config.yaml
arch: "vit"
model: "image classifier"
dataset: "photos of arthropod specimens (BIOSCAN-5M)"
train_examples: 97500
image_size: 64
crop_scale_min: 0.7
horizontal_flip: true
translate: 0.06
targets: ["order"]
num_classes: 18
norm: "layernorm"
norm_position: "pre"
activation: "quick_gelu"
mlp_ratio: 6
head_dim: 48
fused_qkv: true
bias: "none"
qk_norm: true
parallel_block: false
inner_norm: false
drop_path: 0.15
patch_size: [8, 8]
conv_stem: false
layers: 12
width: 160
positions: "rope"
pooling: "class_token"
loss: "cross_entropy"
init: "orthogonal"
residual_init: "none"
optimizer: "soap"
beta2: 0.95
lr: 0.0023
beta1: 0.95
shampoo_beta: 0.95
eps: 1e-08
precondition_frequency: 20
max_precond_dim: 1024
one_sided: false
adamw_lr_other_params: 0.0011
steps: 16000
batch_size: 256
epochs: 42.0
lr_schedule: "linear"
final_lr_fraction: 0.01
warmup_steps: 480
weight_decay: 0.2
adamw_weight_decay_other_params: 0.01
Rows from block 2, named by matrix and row number. Rows with one number belong to one attention dimension. Each number is 200 + 40 x the weight over the matrix's rms, rounded and kept within 0 to 999. All counts start at 0.
# q: attention query, key and value (stacked) (model.blocks.2.attn.qkv.weight, 432x160, the q third), inputs 80-159
# k: attention query, key and value (stacked) (model.blocks.2.attn.qkv.weight, 432x160, the k third), inputs 80-159
q.11,159,185,179,227,230,159,228,246,244,196,186,173,196,201,200,189,183,217,135,220,174,173,209,179,178,177,197,223,200,241,180,183,232,128,226,190,346,213,197,204,221,152,151,133,175,183,224,235,172,206,284,233,242,247,216,200,127,226,167,135,193,246,224,166,117,215,172,237,237,280,229,201,162,263,170,231,226,151,150,193
k.11,173,172,277,261,259,216,168,238,168,228,211,187,328,104,193,243,200,186,232,223,224,221,260,197,180,163,208,186,197,169,228,139,185,161,210,180,201,244,205,168,180,192,162,204,290,225,221,188,247,158,197,221,141,215,135,221,207,210,220,238,251,254,259,171,202,184,232,196,229,199,203,106,262,142,151,189,226,225,166,214
q.12,144,183,208,228,191,173,205,194,242,188,228,196,224,200,271,232,218,151,189,211,145,297,145,253,218,158,229,146,177,159,157,173,161,149,220,232,238,232,174,219,233,165,230,198,211,222,204,244,170,236,145,234,145,279,230,202,229,208,217,232,168,215,216,207,155,166,174,194,188,182,211,241,96,173,197,281,191,199,216,178
k.12,203,221,167,239,165,146,206,153,201,241,183,199,220,262,254,240,172,213,168,196,227,155,215,178,270,181,193,170,195,240,232,198,172,189,247,248,198,212,243,186,171,251,166,171,167,166,205,221,141,244,221,232,300,210,225,177,141,183,237,218,176,229,228,192,148,142,237,132,236,139,177,219,197,214,167,193,214,164,218,267
q.13,209,223,168,161,210,254,225,175,185,173,242,163,172,195,107,210,224,213,187,207,199,200,251,269,262,202,168,117,237,271,214,192,220,262,234,293,234,216,176,188,205,83,185,172,177,128,201,235,164,236,192,212,200,145,167,241,163,174,234,195,132,180,167,180,179,269,170,193,140,238,246,247,146,200,199,214,90,226,217,258
k.13,242,300,238,190,198,208,242,204,170,287,199,158,137,154,205,74,238,240,162,200,214,218,232,172,212,294,236,251,203,159,173,263,297,214,89,146,158,155,102,200,233,208,162,257,176,248,191,191,153,145,157,139,187,151,196,233,149,185,179,222,136,126,195,229,192,175,192,228,149,168,121,228,188,142,209,181,202,217,306,154
q.14,209,213,210,226,261,157,261,215,204,188,164,181,198,214,191,214,179,186,219,255,198,272,167,217,247,145,195,231,196,193,213,189,192,172,187,224,179,278,210,194,197,146,210,189,234,172,223,189,195,101,295,200,193,197,157,229,215,208,277,148,222,188,217,134,255,168,238,181,149,284,235,232,219,100,203,218,203,200,188,202
k.14,328,159,182,242,208,170,245,211,221,231,218,229,192,261,243,130,246,241,197,220,175,141,243,256,189,202,210,214,132,233,183,208,227,232,185,187,174,266,219,166,129,107,173,229,197,235,188,294,154,226,238,169,151,187,175,249,222,250,121,230,160,161,197,212,150,202,135,132,216,246,240,185,174,198,172,272,216,192,195,211
q.15,148,223,179,211,190,245,185,211,215,193,194,159,205,214,156,200,203,252,177,200,187,174,249,206,307,217,228,210,304,235,236,169,179,243,233,162,171,153,186,172,226,199,140,174,195,201,214,185,221,240,217,292,189,119,210,223,151,121,230,188,175,203,208,212,168,148,194,180,276,165,181,267,190,215,214,237,243,204,194,240
k.15,224,146,184,239,146,180,213,175,140,221,182,147,258,201,249,211,229,190,129,176,190,162,236,197,230,168,191,186,150,219,234,229,189,241,187,148,164,163,197,184,149,198,251,204,217,193,230,200,193,233,235,246,141,194,192,175,224,228,151,237,164,157,223,127,185,147,253,223,190,223,209,166,142,145,215,212,266,172,196,267
q.16,254,213,203,176,179,248,166,227,163,171,194,230,168,173,239,223,179,178,246,169,187,208,194,163,244,163,222,166,205,188,188,238,164,214,182,226,198,248,234,194,215,223,209,194,194,236,176,170,245,183,144,157,123,216,199,177,230,211,138,203,154,170,240,269,231,149,187,189,218,211,197,204,175,235,270,206,213,167,141,166
k.16,134,234,230,160,208,168,222,227,245,158,214,161,153,286,167,166,173,225,211,170,170,203,151,268,216,191,200,132,188,243,261,228,229,255,218,230,202,210,207,187,216,146,143,201,177,230,220,193,224,138,230,222,184,216,141,261,145,200,181,180,186,187,215,237,185,142,201,139,253,199,236,202,191,164,216,325,205,220,202,223
q.17,247,180,138,242,185,198,152,250,197,260,151,257,106,241,240,207,212,211,240,170,196,226,183,195,250,213,217,256,175,180,233,200,199,242,236,245,200,151,262,106,205,193,212,174,224,124,229,217,161,256,246,173,235,201,119,179,221,247,198,221,193,170,217,157,253,267,166,147,200,186,214,238,168,268,179,191,171,215,201,253
k.17,189,166,201,159,179,207,282,227,198,142,152,192,200,190,204,185,223,250,215,182,141,255,202,251,193,253,214,208,223,203,180,236,171,205,209,114,177,167,232,239,189,215,248,169,193,175,142,172,195,179,53,179,172,180,183,286,244,226,197,206,195,187,219,195,134,171,175,155,250,181,175,205,205,218,171,141,164,251,242,193
q.18,173,154,237,243,147,250,188,248,118,240,254,198,171,190,213,177,219,187,194,145,277,252,143,165,203,179,232,239,191,194,231,152,199,209,244,211,157,118,298,154,294,301,234,165,170,249,127,147,142,136,138,196,152,282,217,140,200,155,209,218,130,184,208,250,185,222,224,187,219,178,193,215,213,208,223,158,234,213,208,240
k.18,199,182,252,143,245,197,145,71,338,148,284,207,168,248,182,219,191,258,151,173,146,168,220,154,203,133,178,183,218,239,192,140,220,198,275,140,200,236,169,213,208,203,242,211,277,222,210,122,153,182,156,198,188,177,204,250,211,219,166,223,191,257,158,143,211,222,202,224,180,208,167,136,170,195,203,204,227,219,183,168
q.19,195,195,201,232,178,250,152,191,205,255,158,196,212,173,153,202,191,209,198,206,249,205,260,125,150,234,194,238,209,204,243,200,213,211,201,194,232,186,240,200,218,147,164,159,252,181,217,172,159,255,205,188,179,165,253,212,218,113,140,241,210,176,212,261,177,293,161,243,216,222,287,221,203,234,150,237,175,208,239,229
k.19,223,193,144,249,251,151,188,195,212,131,264,146,239,163,203,223,149,181,162,203,233,124,140,230,236,230,201,233,168,249,179,198,185,197,224,215,237,242,173,194,173,189,182,129,184,272,178,235,199,233,235,163,171,198,217,186,201,177,180,178,188,193,194,213,163,146,230,205,163,190,179,197,180,187,147,280,170,264,236,200
q.20,177,185,225,183,211,258,251,205,195,225,281,135,134,118,165,217,256,156,192,238,312,260,158,188,219,200,240,151,267,231,254,237,121,117,236,180,202,221,211,187,211,234,216,117,177,226,227,223,162,193,139,129,171,260,129,209,213,222,236,214,184,203,262,171,188,137,181,172,164,186,249,243,208,182,170,203,186,148,218,238
k.20,241,199,191,175,210,193,177,208,193,172,227,234,138,178,219,213,227,257,245,174,237,183,176,226,215,193,208,131,235,203,218,149,283,182,240,166,194,129,178,182,255,212,275,204,163,169,266,154,192,205,158,185,173,176,184,230,218,163,210,129,204,155,175,183,193,239,134,174,166,190,144,258,205,137,203,183,224,167,225,132
q.21,199,169,161,209,238,180,236,57,273,181,235,292,161,132,133,193,192,176,140,247,152,198,320,217,263,205,268,211,190,211,192,186,192,173,214,158,135,209,204,161,156,213,232,164,184,132,211,241,170,261,164,168,148,172,214,257,177,242,211,105,132,232,165,194,212,129,121,271,243,230,202,206,200,221,151,327,192,177,177,157
k.21,181,209,214,198,146,206,294,259,162,257,203,221,219,200,269,292,149,166,247,136,238,176,197,186,216,236,186,217,183,243,188,244,179,299,274,216,247,203,282,178,223,142,268,197,253,214,211,211,205,196,110,155,220,261,196,142,180,223,209,202,201,217,245,164,236,264,185,206,219,253,179,202,215,205,171,194,214,222,190,208
q.22,147,200,183,302,185,265,159,221,250,120,234,189,148,169,178,219,248,162,189,232,217,229,223,203,189,263,229,186,156,188,250,190,263,273,234,174,156,193,237,122,248,187,205,214,184,222,210,139,261,183,134,187,172,228,234,109,215,201,196,255,205,139,148,195,162,176,206,172,136,245,182,197,249,176,178,216,159,200,224,214
k.22,206,199,224,152,243,115,181,150,224,128,222,145,163,228,182,215,191,183,228,184,201,245,261,194,163,202,210,154,184,159,199,181,214,218,173,231,216,167,177,234,235,176,157,165,272,172,191,234,152,119,190,167,277,199,194,197,218,118,209,201,214,198,206,201,173,208,128,251,163,202,238,132,168,159,185,167,260,234,212,221
q.23,194,287,248,228,262,269,172,162,221,214,231,191,258,205,187,222,211,203,200,237,183,173,224,201,198,229,233,224,205,230,229,178,192,272,185,237,194,193,227,119,160,171,122,134,180,197,185,186,235,238,230,134,241,211,198,200,154,255,262,139,295,256,247,215,139,136,240,203,222,211,166,184,190,128,203,205,153,265,201,225
k.23,240,222,203,195,219,229,216,175,110,101,189,172,167,209,212,208,228,209,168,255,249,156,190,108,207,193,224,171,240,268,152,252,132,186,260,142,222,157,248,145,216,274,200,188,185,167,250,108,196,211,179,213,246,208,123,223,200,120,201,162,93,172,197,184,173,279,167,241,163,186,208,270,192,194,208,183,215,243,269,241
q.24,171,244,207,195,141,158,244,201,166,174,228,225,231,159,124,165,185,153,160,205,215,259,96,161,127,246,211,152,277,233,197,256,122,144,199,136,158,271,198,188,185,218,140,213,230,238,235,233,106,173,214,215,160,215,165,211,228,221,160,213,171,227,177,279,109,227,211,160,205,173,119,234,225,227,193,253,212,204,177,154
k.24,271,191,165,214,191,194,172,239,212,184,244,210,228,199,216,148,190,213,226,91,162,204,219,151,167,233,215,221,182,107,142,147,126,197,191,223,195,239,205,105,183,123,200,230,196,219,181,139,276,318,171,149,137,232,174,209,114,184,171,237,192,171,243,211,160,260,171,133,237,182,115,228,191,222,259,175,236,243,203,156
q.25,228,190,252,172,262,237,266,174,260,196,241,167,153,173,216,224,150,158,178,165,189,246,177,262,295,217,145,188,221,201,248,206,168,230,198,142,163,73,316,250,177,264,184,202,184,133,190,209,184,224,263,172,201,198,254,244,91,233,187,140,197,217,223,132,165,278,192,177,214,247,185,225,122,270,227,224,180,187,145,164
k.25,245,243,151,188,142,153,199,222,204,206,119,211,178,214,212,203,156,226,234,226,222,197,147,188,269,150,182,217,134,180,189,176,184,267,218,249,197,258,161,217,216,117,215,164,170,166,199,264,132,241,224,226,168,208,89,242,211,124,182,255,185,230,206,130,225,240,178,229,239,197,224,109,200,191,232,170,231,222,219,225
q.26,242,190,186,164,158,186,167,198,193,196,182,225,245,188,178,144,205,127,191,228,241,153,219,196,201,179,265,191,178,192,131,151,192,237,244,147,182,209,189,247,177,276,239,204,303,210,206,261,220,226,219,146,202,277,243,219,182,207,237,179,168,166,145,255,201,218,176,266,185,166,258,287,212,205,256,237,199,262,199,185
k.26,212,197,166,211,180,272,151,158,207,168,198,213,123,253,193,178,165,179,325,203,169,163,126,207,150,202,262,210,299,121,201,194,205,262,202,211,184,225,105,124,276,162,186,163,225,230,238,302,213,213,251,162,224,221,177,204,231,248,181,235,222,220,256,232,181,202,194,184,204,195,315,170,145,258,167,276,165,153,176,161
q.27,192,233,132,229,146,205,192,241,144,174,186,262,154,105,185,207,227,139,132,207,221,179,80,211,118,235,152,150,241,255,196,280,141,202,247,236,131,247,266,251,249,245,195,165,181,196,168,165,249,164,167,190,113,141,159,240,214,217,201,217,160,136,207,311,180,182,192,168,196,202,174,170,232,199,203,178,193,153,190,248
k.27,202,157,198,173,199,212,165,241,214,193,202,285,178,250,119,260,135,216,105,209,205,224,245,151,197,143,223,207,258,231,205,156,220,191,153,188,187,273,183,154,157,186,166,204,235,163,252,198,185,181,181,274,257,258,241,213,189,158,211,197,260,242,265,210,208,197,168,258,152,230,198,220,148,222,246,220,153,252,117,183
q.28,179,189,184,231,215,191,210,157,259,284,195,198,226,189,259,224,148,256,247,234,184,153,183,256,226,223,206,268,145,161,122,185,214,147,251,164,190,194,229,231,209,213,171,268,142,185,201,235,137,126,167,159,210,217,215,132,194,270,193,194,210,183,140,147,150,247,217,136,160,143,176,204,215,271,277,243,145,130,227,107
k.28,195,170,183,213,202,232,192,244,171,189,174,137,216,166,253,246,172,227,202,188,260,176,199,185,170,194,149,149,176,187,181,170,271,219,203,254,189,197,197,224,275,144,258,228,168,220,249,290,199,284,177,255,141,217,169,255,156,209,195,255,221,237,254,128,199,210,91,194,221,192,197,149,216,263,134,156,202,260,238,163
q.29,259,182,164,250,219,131,225,230,231,207,211,193,187,176,231,189,235,194,151,226,188,195,245,256,242,215,161,205,163,193,227,173,206,223,200,166,149,151,163,186,224,202,254,256,184,134,194,234,167,218,200,145,152,221,105,125,234,242,152,154,189,229,255,161,232,166,167,229,207,249,221,240,145,210,238,98,160,240,135,174
k.29,200,213,281,113,140,168,260,187,178,232,195,235,186,221,174,103,181,167,168,229,181,201,194,232,193,150,183,218,160,177,197,147,183,238,159,195,159,169,205,210,206,200,170,199,104,187,160,257,195,173,142,190,230,142,171,259,180,122,227,217,167,124,171,169,249,212,240,181,194,233,130,202,127,252,176,121,212,206,186,173
q.30,188,193,292,246,178,166,193,233,119,229,168,144,230,245,199,137,289,136,225,159,181,245,218,224,215,126,212,217,201,276,216,279,202,175,221,217,176,178,201,181,180,145,170,191,209,191,215,255,202,156,137,210,212,180,251,191,102,257,153,204,216,203,239,233,211,258,175,136,218,227,238,201,215,223,207,160,174,171,205,219
k.30,263,245,221,219,225,197,214,211,159,144,229,176,208,285,204,192,194,207,131,245,169,271,99,224,262,228,187,131,180,163,290,194,251,207,179,173,126,185,185,266,187,223,229,139,184,182,229,222,175,141,225,255,215,233,207,255,170,223,172,213,232,138,122,206,183,158,172,178,246,176,180,201,199,175,152,205,114,202,202,196
q.31,224,156,195,250,186,198,181,133,147,216,223,166,175,173,212,161,237,239,231,181,240,264,250,194,216,236,239,190,148,162,209,214,182,192,201,106,217,198,222,108,141,231,263,275,194,148,196,236,164,224,158,197,229,159,219,272,187,237,220,197,177,231,181,178,225,206,245,222,186,221,154,210,210,150,205,202,220,208,170,151
k.31,129,229,206,256,203,112,187,298,202,152,254,236,120,155,222,216,261,262,268,282,251,187,178,198,216,161,152,193,260,160,217,245,194,195,188,272,97,235,180,233,203,238,236,144,259,163,152,241,215,208,201,99,185,168,212,232,154,230,194,148,230,184,149,246,218,158,200,218,218,203,210,231,179,217,140,233,78,216,276,257
q.32,146,259,230,209,197,231,237,159,154,144,153,165,237,243,198,180,193,204,194,178,194,156,103,259,217,190,186,211,276,161,229,147,160,156,228,169,159,198,189,131,175,226,246,132,191,189,192,225,151,207,237,216,207,239,160,246,192,124,147,191,230,168,196,167,136,196,188,169,178,162,108,209,149,181,219,229,134,149,170,162
k.32,291,164,200,196,283,181,235,165,253,245,216,131,211,197,277,194,190,134,172,194,162,240,257,170,192,250,166,139,169,199,160,205,238,189,242,143,234,229,201,283,144,129,210,287,200,230,214,170,223,165,253,161,254,194,176,254,181,179,178,270,113,170,196,210,220,296,312,130,226,194,155,82,177,222,179,186,189,199,205,202
q.33,237,204,209,245,248,232,209,211,249,265,215,233,145,238,250,220,240,200,237,212,237,167,181,289,168,197,175,211,196,199,209,226,173,205,225,258,190,217,174,239,127,116,192,167,215,132,239,226,227,184,261,147,230,131,162,175,134,271,168,168,273,150,212,211,219,174,149,201,284,240,197,150,123,259,236,158,201,216,247,186
k.33,180,260,203,192,243,232,196,192,154,186,159,149,283,236,158,107,227,161,187,154,96,152,249,215,220,152,195,207,179,201,195,179,177,183,160,174,148,248,264,199,169,121,194,144,206,257,233,190,177,174,217,253,299,167,163,203,227,180,245,246,220,250,198,198,226,239,146,111,227,236,196,188,166,226,209,189,238,275,224,166
q.34,220,163,171,219,196,197,200,257,225,178,109,273,181,239,134,214,200,176,169,253,151,218,205,154,238,248,211,205,224,149,147,168,222,150,169,222,267,222,258,214,282,203,217,191,216,177,189,159,152,205,192,156,208,152,205,193,305,185,116,159,230,195,172,258,184,251,175,216,206,262,230,158,208,210,183,208,203,229,271,240
k.34,183,166,225,188,256,225,221,241,188,200,196,269,286,215,168,219,240,176,200,124,111,200,275,237,210,162,143,203,122,196,147,139,170,305,214,187,208,217,186,164,205,164,136,221,215,256,194,239,186,143,259,220,246,235,202,124,145,252,168,225,191,270,305,142,230,220,134,109,225,194,169,184,203,194,179,303,285,241,212,177
q.35,211,232,231,173,217,161,186,141,156,205,165,219,160,128,241,213,269,173,175,206,198,142,237,208,254,175,221,169,188,224,265,219,185,225,125,128,205,203,211,167,193,171,171,184,164,192,299,220,224,199,191,241,236,167,126,197,205,177,191,225,189,242,201,214,210,225,178,235,224,170,242,141,133,176,268,259,202,268,260,222
k.35,240,162,132,242,178,154,200,219,149,216,198,234,217,217,215,171,202,191,193,278,168,179,171,185,147,230,246,194,183,143,224,227,178,169,169,209,157,160,200,189,171,194,206,198,176,135,183,205,156,148,189,142,200,158,195,284,151,213,185,255,234,236,128,221,181,267,185,135,143,220,189,243,160,228,237,177,174,157,245,188
q.36,253,158,123,224,160,192,252,177,174,157,164,229,184,232,168,92,187,225,238,210,168,110,285,199,173,196,230,156,241,155,210,202,205,202,213,119,161,186,202,210,162,184,169,227,146,217,250,165,219,173,222,216,169,183,182,207,235,90,212,177,184,144,177,224,232,177,149,208,218,192,215,215,212,146,195,251,205,205,207,212
k.36,230,211,202,225,209,199,207,159,251,115,196,231,293,177,198,155,211,195,182,134,157,218,226,272,162,246,220,218,205,198,168,234,147,221,103,153,190,223,227,160,249,154,165,239,165,272,227,184,206,144,196,258,224,190,164,221,168,180,187,189,172,280,233,202,200,251,132,218,173,154,230,274,210,169,121,176,238,185,220,164
q.37,181,216,188,170,196,234,243,214,141,226,200,122,179,197,145,201,228,188,162,172,210,196,191,213,209,175,187,209,219,209,212,213,178,224,180,93,220,194,253,201,223,209,186,161,217,200,202,209,220,175,234,199,250,125,242,210,190,249,198,209,218,217,202,190,147,162,193,131,176,165,202,219,202,133,257,211,261,217,171,194
k.37,222,138,220,222,147,149,200,191,184,215,217,157,205,231,114,199,185,261,187,194,161,205,218,197,202,203,197,220,181,233,190,201,149,177,204,162,161,140,197,148,235,204,215,159,174,188,167,240,238,191,193,190,223,230,181,261,241,201,159,185,217,233,186,244,236,147,169,196,160,217,285,177,248,228,204,227,164,246,237,173
q.38,209,170,220,247,172,198,261,221,219,189,240,250,183,215,135,173,243,226,182,238,260,180,252,145,189,205,183,218,121,196,237,231,176,205,163,178,259,205,220,234,204,245,193,166,202,272,257,187,153,179,198,137,219,177,224,191,168,155,146,193,254,205,206,227,248,256,218,247,196,147,241,176,123,169,259,179,193,207,209,163
k.38,258,225,225,146,177,167,175,179,253,163,224,238,215,227,241,202,234,236,174,195,207,247,217,270,300,219,139,144,188,216,231,197,222,164,183,244,175,238,84,202,229,190,252,200,155,225,183,154,209,155,166,201,194,156,215,201,169,183,234,170,231,245,138,175,216,192,237,246,242,246,178,171,158,214,176,229,149,155,229,158
q.39,258,158,235,253,282,164,184,208,259,169,114,244,174,155,197,185,181,154,172,222,127,246,274,82,185,170,208,224,191,259,129,162,176,193,183,231,154,137,149,133,149,216,198,247,235,169,158,230,150,219,213,182,180,206,193,227,161,217,180,258,214,252,174,222,203,255,90,176,202,183,218,183,114,209,180,201,177,152,214,203
k.39,203,186,282,184,225,192,222,191,127,221,167,186,154,197,219,222,205,214,255,227,214,211,156,227,265,225,268,183,193,218,116,167,222,252,188,194,165,183,231,175,279,169,197,104,245,227,176,224,164,187,167,147,233,200,171,181,192,186,244,226,196,196,136,259,173,273,184,208,154,143,155,217,265,190,158,220,188,207,199,243
q.40,144,192,178,234,177,119,170,188,151,286,193,147,202,180,248,197,224,189,213,118,154,292,210,196,280,218,239,212,172,205,173,216,230,191,184,130,154,207,227,124,191,242,184,191,132,245,173,188,166,214,181,229,168,234,186,147,232,163,229,187,206,131,231,220,167,189,252,184,282,259,231,208,264,197,197,225,196,149,294,211
k.40,154,243,156,198,228,134,226,233,212,266,234,209,170,179,227,169,211,207,196,157,274,132,199,215,193,218,182,185,205,191,185,209,226,178,190,163,211,168,200,280,179,162,196,180,220,228,201,187,195,211,245,175,196,197,158,250,132,179,214,234,169,155,238,211,111,142,229,197,203,240,264,262,185,153,144,224,171,160,148,221
q.41,160,146,155,193,150,186,176,179,254,264,216,144,209,193,240,191,176,98,221,221,116,158,234,193,256,258,254,213,231,288,230,198,172,198,195,197,237,252,205,173,165,116,166,146,277,228,252,250,185,243,199,225,264,222,169,225,189,226,222,247,210,211,234,189,225,163,228,200,199,233,216,284,174,186,221,274,201,253,221,201
k.41,201,249,192,166,221,169,240,210,180,268,212,250,228,205,140,256,197,152,238,206,264,241,151,218,248,248,254,241,236,210,184,269,191,149,226,241,228,232,197,216,190,193,156,211,124,192,151,237,261,199,168,212,164,140,157,229,185,206,185,144,156,130,224,202,179,206,178,191,177,173,196,160,226,216,226,157,170,236,206,215
q.42,229,251,226,229,177,140,225,181,236,118,217,170,163,211,252,171,228,235,120,282,227,167,175,176,161,178,186,188,205,268,234,180,178,178,185,269,313,232,195,226,189,125,191,260,194,145,273,254,141,179,200,196,267,216,214,202,252,262,265,172,220,234,149,172,197,151,163,241,261,211,211,178,217,205,225,205,164,180,151,160
k.42,160,199,157,192,253,168,179,269,217,223,192,197,247,165,149,223,191,188,295,191,195,172,207,156,167,224,169,247,133,154,183,231,224,162,256,232,161,255,236,224,237,167,165,190,218,198,263,202,180,212,249,115,279,148,206,181,188,92,186,165,229,242,199,151,226,193,106,163,243,185,285,169,227,145,151,178,200,235,242,225
q.43,188,190,239,194,175,141,170,250,184,192,177,200,175,220,127,183,268,230,250,269,213,234,200,211,229,212,183,181,255,253,297,172,200,259,192,281,186,192,245,215,233,225,228,231,236,205,244,176,161,199,128,173,239,167,205,237,246,202,129,187,199,180,230,190,187,130,126,210,247,171,209,233,208,140,153,229,158,241,230,138
k.43,215,190,165,172,179,161,201,170,182,195,260,286,186,184,170,186,177,244,263,172,151,179,183,311,223,199,182,233,161,170,251,217,172,315,203,167,195,219,188,177,211,196,245,202,182,205,234,257,165,168,193,136,213,272,229,152,189,228,241,160,171,266,257,191,188,274,165,187,202,146,212,253,164,201,182,222,207,195,260,210
q.44,209,197,115,187,102,208,216,208,248,261,172,166,210,173,277,209,211,234,117,192,204,175,189,174,243,249,218,122,226,181,212,166,182,198,204,217,211,267,276,226,135,154,151,179,240,215,201,222,142,226,209,204,199,162,230,316,194,203,176,243,179,149,244,219,82,168,150,150,249,183,201,227,221,212,216,206,182,207,247,183
k.44,242,240,177,185,262,217,253,103,194,186,182,176,131,192,208,206,214,228,122,232,250,268,149,212,213,200,252,128,132,107,188,216,216,229,127,169,142,155,201,218,181,305,287,232,170,166,230,213,187,250,168,152,202,129,210,155,166,157,106,264,179,185,181,212,235,233,228,254,210,274,167,218,215,204,221,246,228,153,296,181
q.45,185,229,225,211,122,205,221,212,178,216,168,160,246,195,194,216,192,232,157,190,223,235,198,152,201,220,220,252,209,246,243,162,210,252,164,241,193,224,212,231,255,208,193,198,268,166,144,180,214,265,236,203,194,195,195,220,271,202,152,179,154,248,167,209,171,199,156,167,191,219,164,174,171,154,274,204,223,207,125,197
k.45,188,216,267,203,279,295,223,167,240,209,211,168,234,194,117,210,163,172,218,205,205,141,233,196,152,223,225,243,189,155,182,208,220,187,157,152,131,152,173,156,189,233,200,232,218,147,182,190,217,249,276,184,247,185,219,231,248,163,129,311,225,233,148,180,194,179,226,220,186,136,202,180,238,137,185,245,229,224,187,201
q.46,243,235,251,230,181,86,215,169,251,240,223,185,274,150,243,171,166,135,219,208,172,136,259,218,103,219,176,219,156,206,209,225,115,238,146,201,190,242,204,203,161,100,223,187,164,258,173,191,167,203,212,174,203,205,241,236,211,193,130,235,236,243,236,165,123,183,149,151,206,194,163,209,276,198,162,196,218,202,205,183
k.46,180,183,226,210,133,193,233,160,189,210,234,182,226,261,216,198,115,206,231,211,156,99,125,156,257,156,258,192,185,204,269,178,221,163,229,161,217,170,169,188,188,237,202,230,148,193,273,169,217,198,239,222,158,121,247,219,164,143,214,250,185,169,222,221,218,191,201,127,253,205,220,266,233,203,162,259,142,237,207,96
q.47,209,210,135,196,238,210,205,210,189,264,214,169,159,204,260,164,168,144,218,177,194,219,190,193,205,204,171,202,234,188,168,245,174,218,200,195,262,199,230,208,234,197,172,223,240,187,161,186,157,212,213,205,227,171,178,183,203,228,201,208,222,236,160,169,169,275,275,223,237,183,278,183,209,210,144,145,185,133,159,261
k.47,111,248,200,195,253,160,199,210,163,142,179,162,181,179,181,231,204,201,187,222,194,218,230,207,190,203,204,224,205,228,189,184,250,210,190,154,222,179,179,217,216,212,233,213,114,165,259,207,193,107,148,182,155,216,177,300,227,212,230,111,158,242,209,226,118,199,192,210,200,190,193,247,228,126,272,136,213,209,171,219
q.48,263,258,226,248,195,184,219,165,183,190,197,237,205,183,182,208,252,194,249,172,250,168,246,210,215,253,170,167,189,166,274,212,179,188,233,142,181,153,150,147,252,226,182,201,180,186,267,262,220,216,216,214,164,216,197,232,178,207,184,188,262,245,153,260,114,267,233,146,213,309,125,194,251,107,183,300,180,85,172,199
k.48,221,206,188,156,198,254,224,233,194,222,210,157,213,222,139,129,159,238,233,147,216,210,282,172,270,147,239,148,141,212,208,210,178,243,220,166,188,239,170,189,166,134,280,213,156,144,180,168,176,207,153,196,250,264,177,117,284,172,190,158,207,197,261,163,193,155,136,275,225,194,269,182,212,219,201,190,261,222,208,245
q.49,167,157,284,237,215,155,235,245,211,165,171,200,253,212,220,228,191,229,203,187,232,163,225,132,145,214,225,235,185,231,218,185,140,161,276,169,239,199,266,173,201,239,204,262,217,163,221,226,186,316,213,171,210,206,217,199,156,172,216,166,231,182,214,187,192,185,176,245,221,163,216,243,179,185,203,256,215,244,251,249
k.49,243,207,134,158,221,279,142,177,172,189,236,125,259,193,192,217,186,220,66,309,235,158,119,208,279,211,191,277,200,208,217,195,219,181,172,238,220,134,195,104,214,219,224,204,168,197,163,173,239,128,207,183,187,179,147,118,268,203,242,210,245,222,178,223,240,210,237,217,150,196,185,131,252,160,212,188,217,163,201,163
q.50,191,190,194,241,146,183,155,212,228,294,205,235,233,132,219,196,176,171,145,155,165,238,197,238,208,211,101,296,197,178,237,175,227,214,228,230,201,192,123,188,110,230,232,230,188,240,189,212,296,206,184,176,147,266,161,244,139,176,234,204,229,172,205,157,195,175,200,197,257,278,206,218,211,273,169,257,127,241,219,150
k.50,194,196,249,151,268,233,263,170,167,246,197,202,130,187,200,142,224,192,242,138,150,271,143,180,135,293,235,127,240,240,177,185,193,201,200,193,173,191,197,193,175,214,229,192,159,228,267,146,172,203,237,160,150,198,271,208,235,147,182,220,178,233,160,162,138,156,230,170,106,219,184,249,294,115,212,211,48,233,211,236
q.51,308,184,230,219,353,282,203,218,256,157,212,203,191,238,201,157,244,191,202,202,166,238,189,141,176,220,216,75,211,119,191,182,181,260,209,284,243,237,174,240,222,142,200,179,209,194,134,108,225,188,234,181,176,149,226,199,191,280,183,209,162,202,194,178,116,222,237,186,221,239,162,256,210,203,180,164,173,198,204,273
k.51,113,180,219,169,197,181,117,128,278,207,209,202,58,184,280,169,170,133,215,176,184,195,191,279,179,211,184,180,158,235,188,247,218,185,235,111,100,133,182,122,247,119,163,188,191,206,179,270,194,145,174,238,252,258,212,236,190,167,237,219,219,214,144,129,177,180,100,161,170,210,150,250,175,245,117,159,156,202,135,252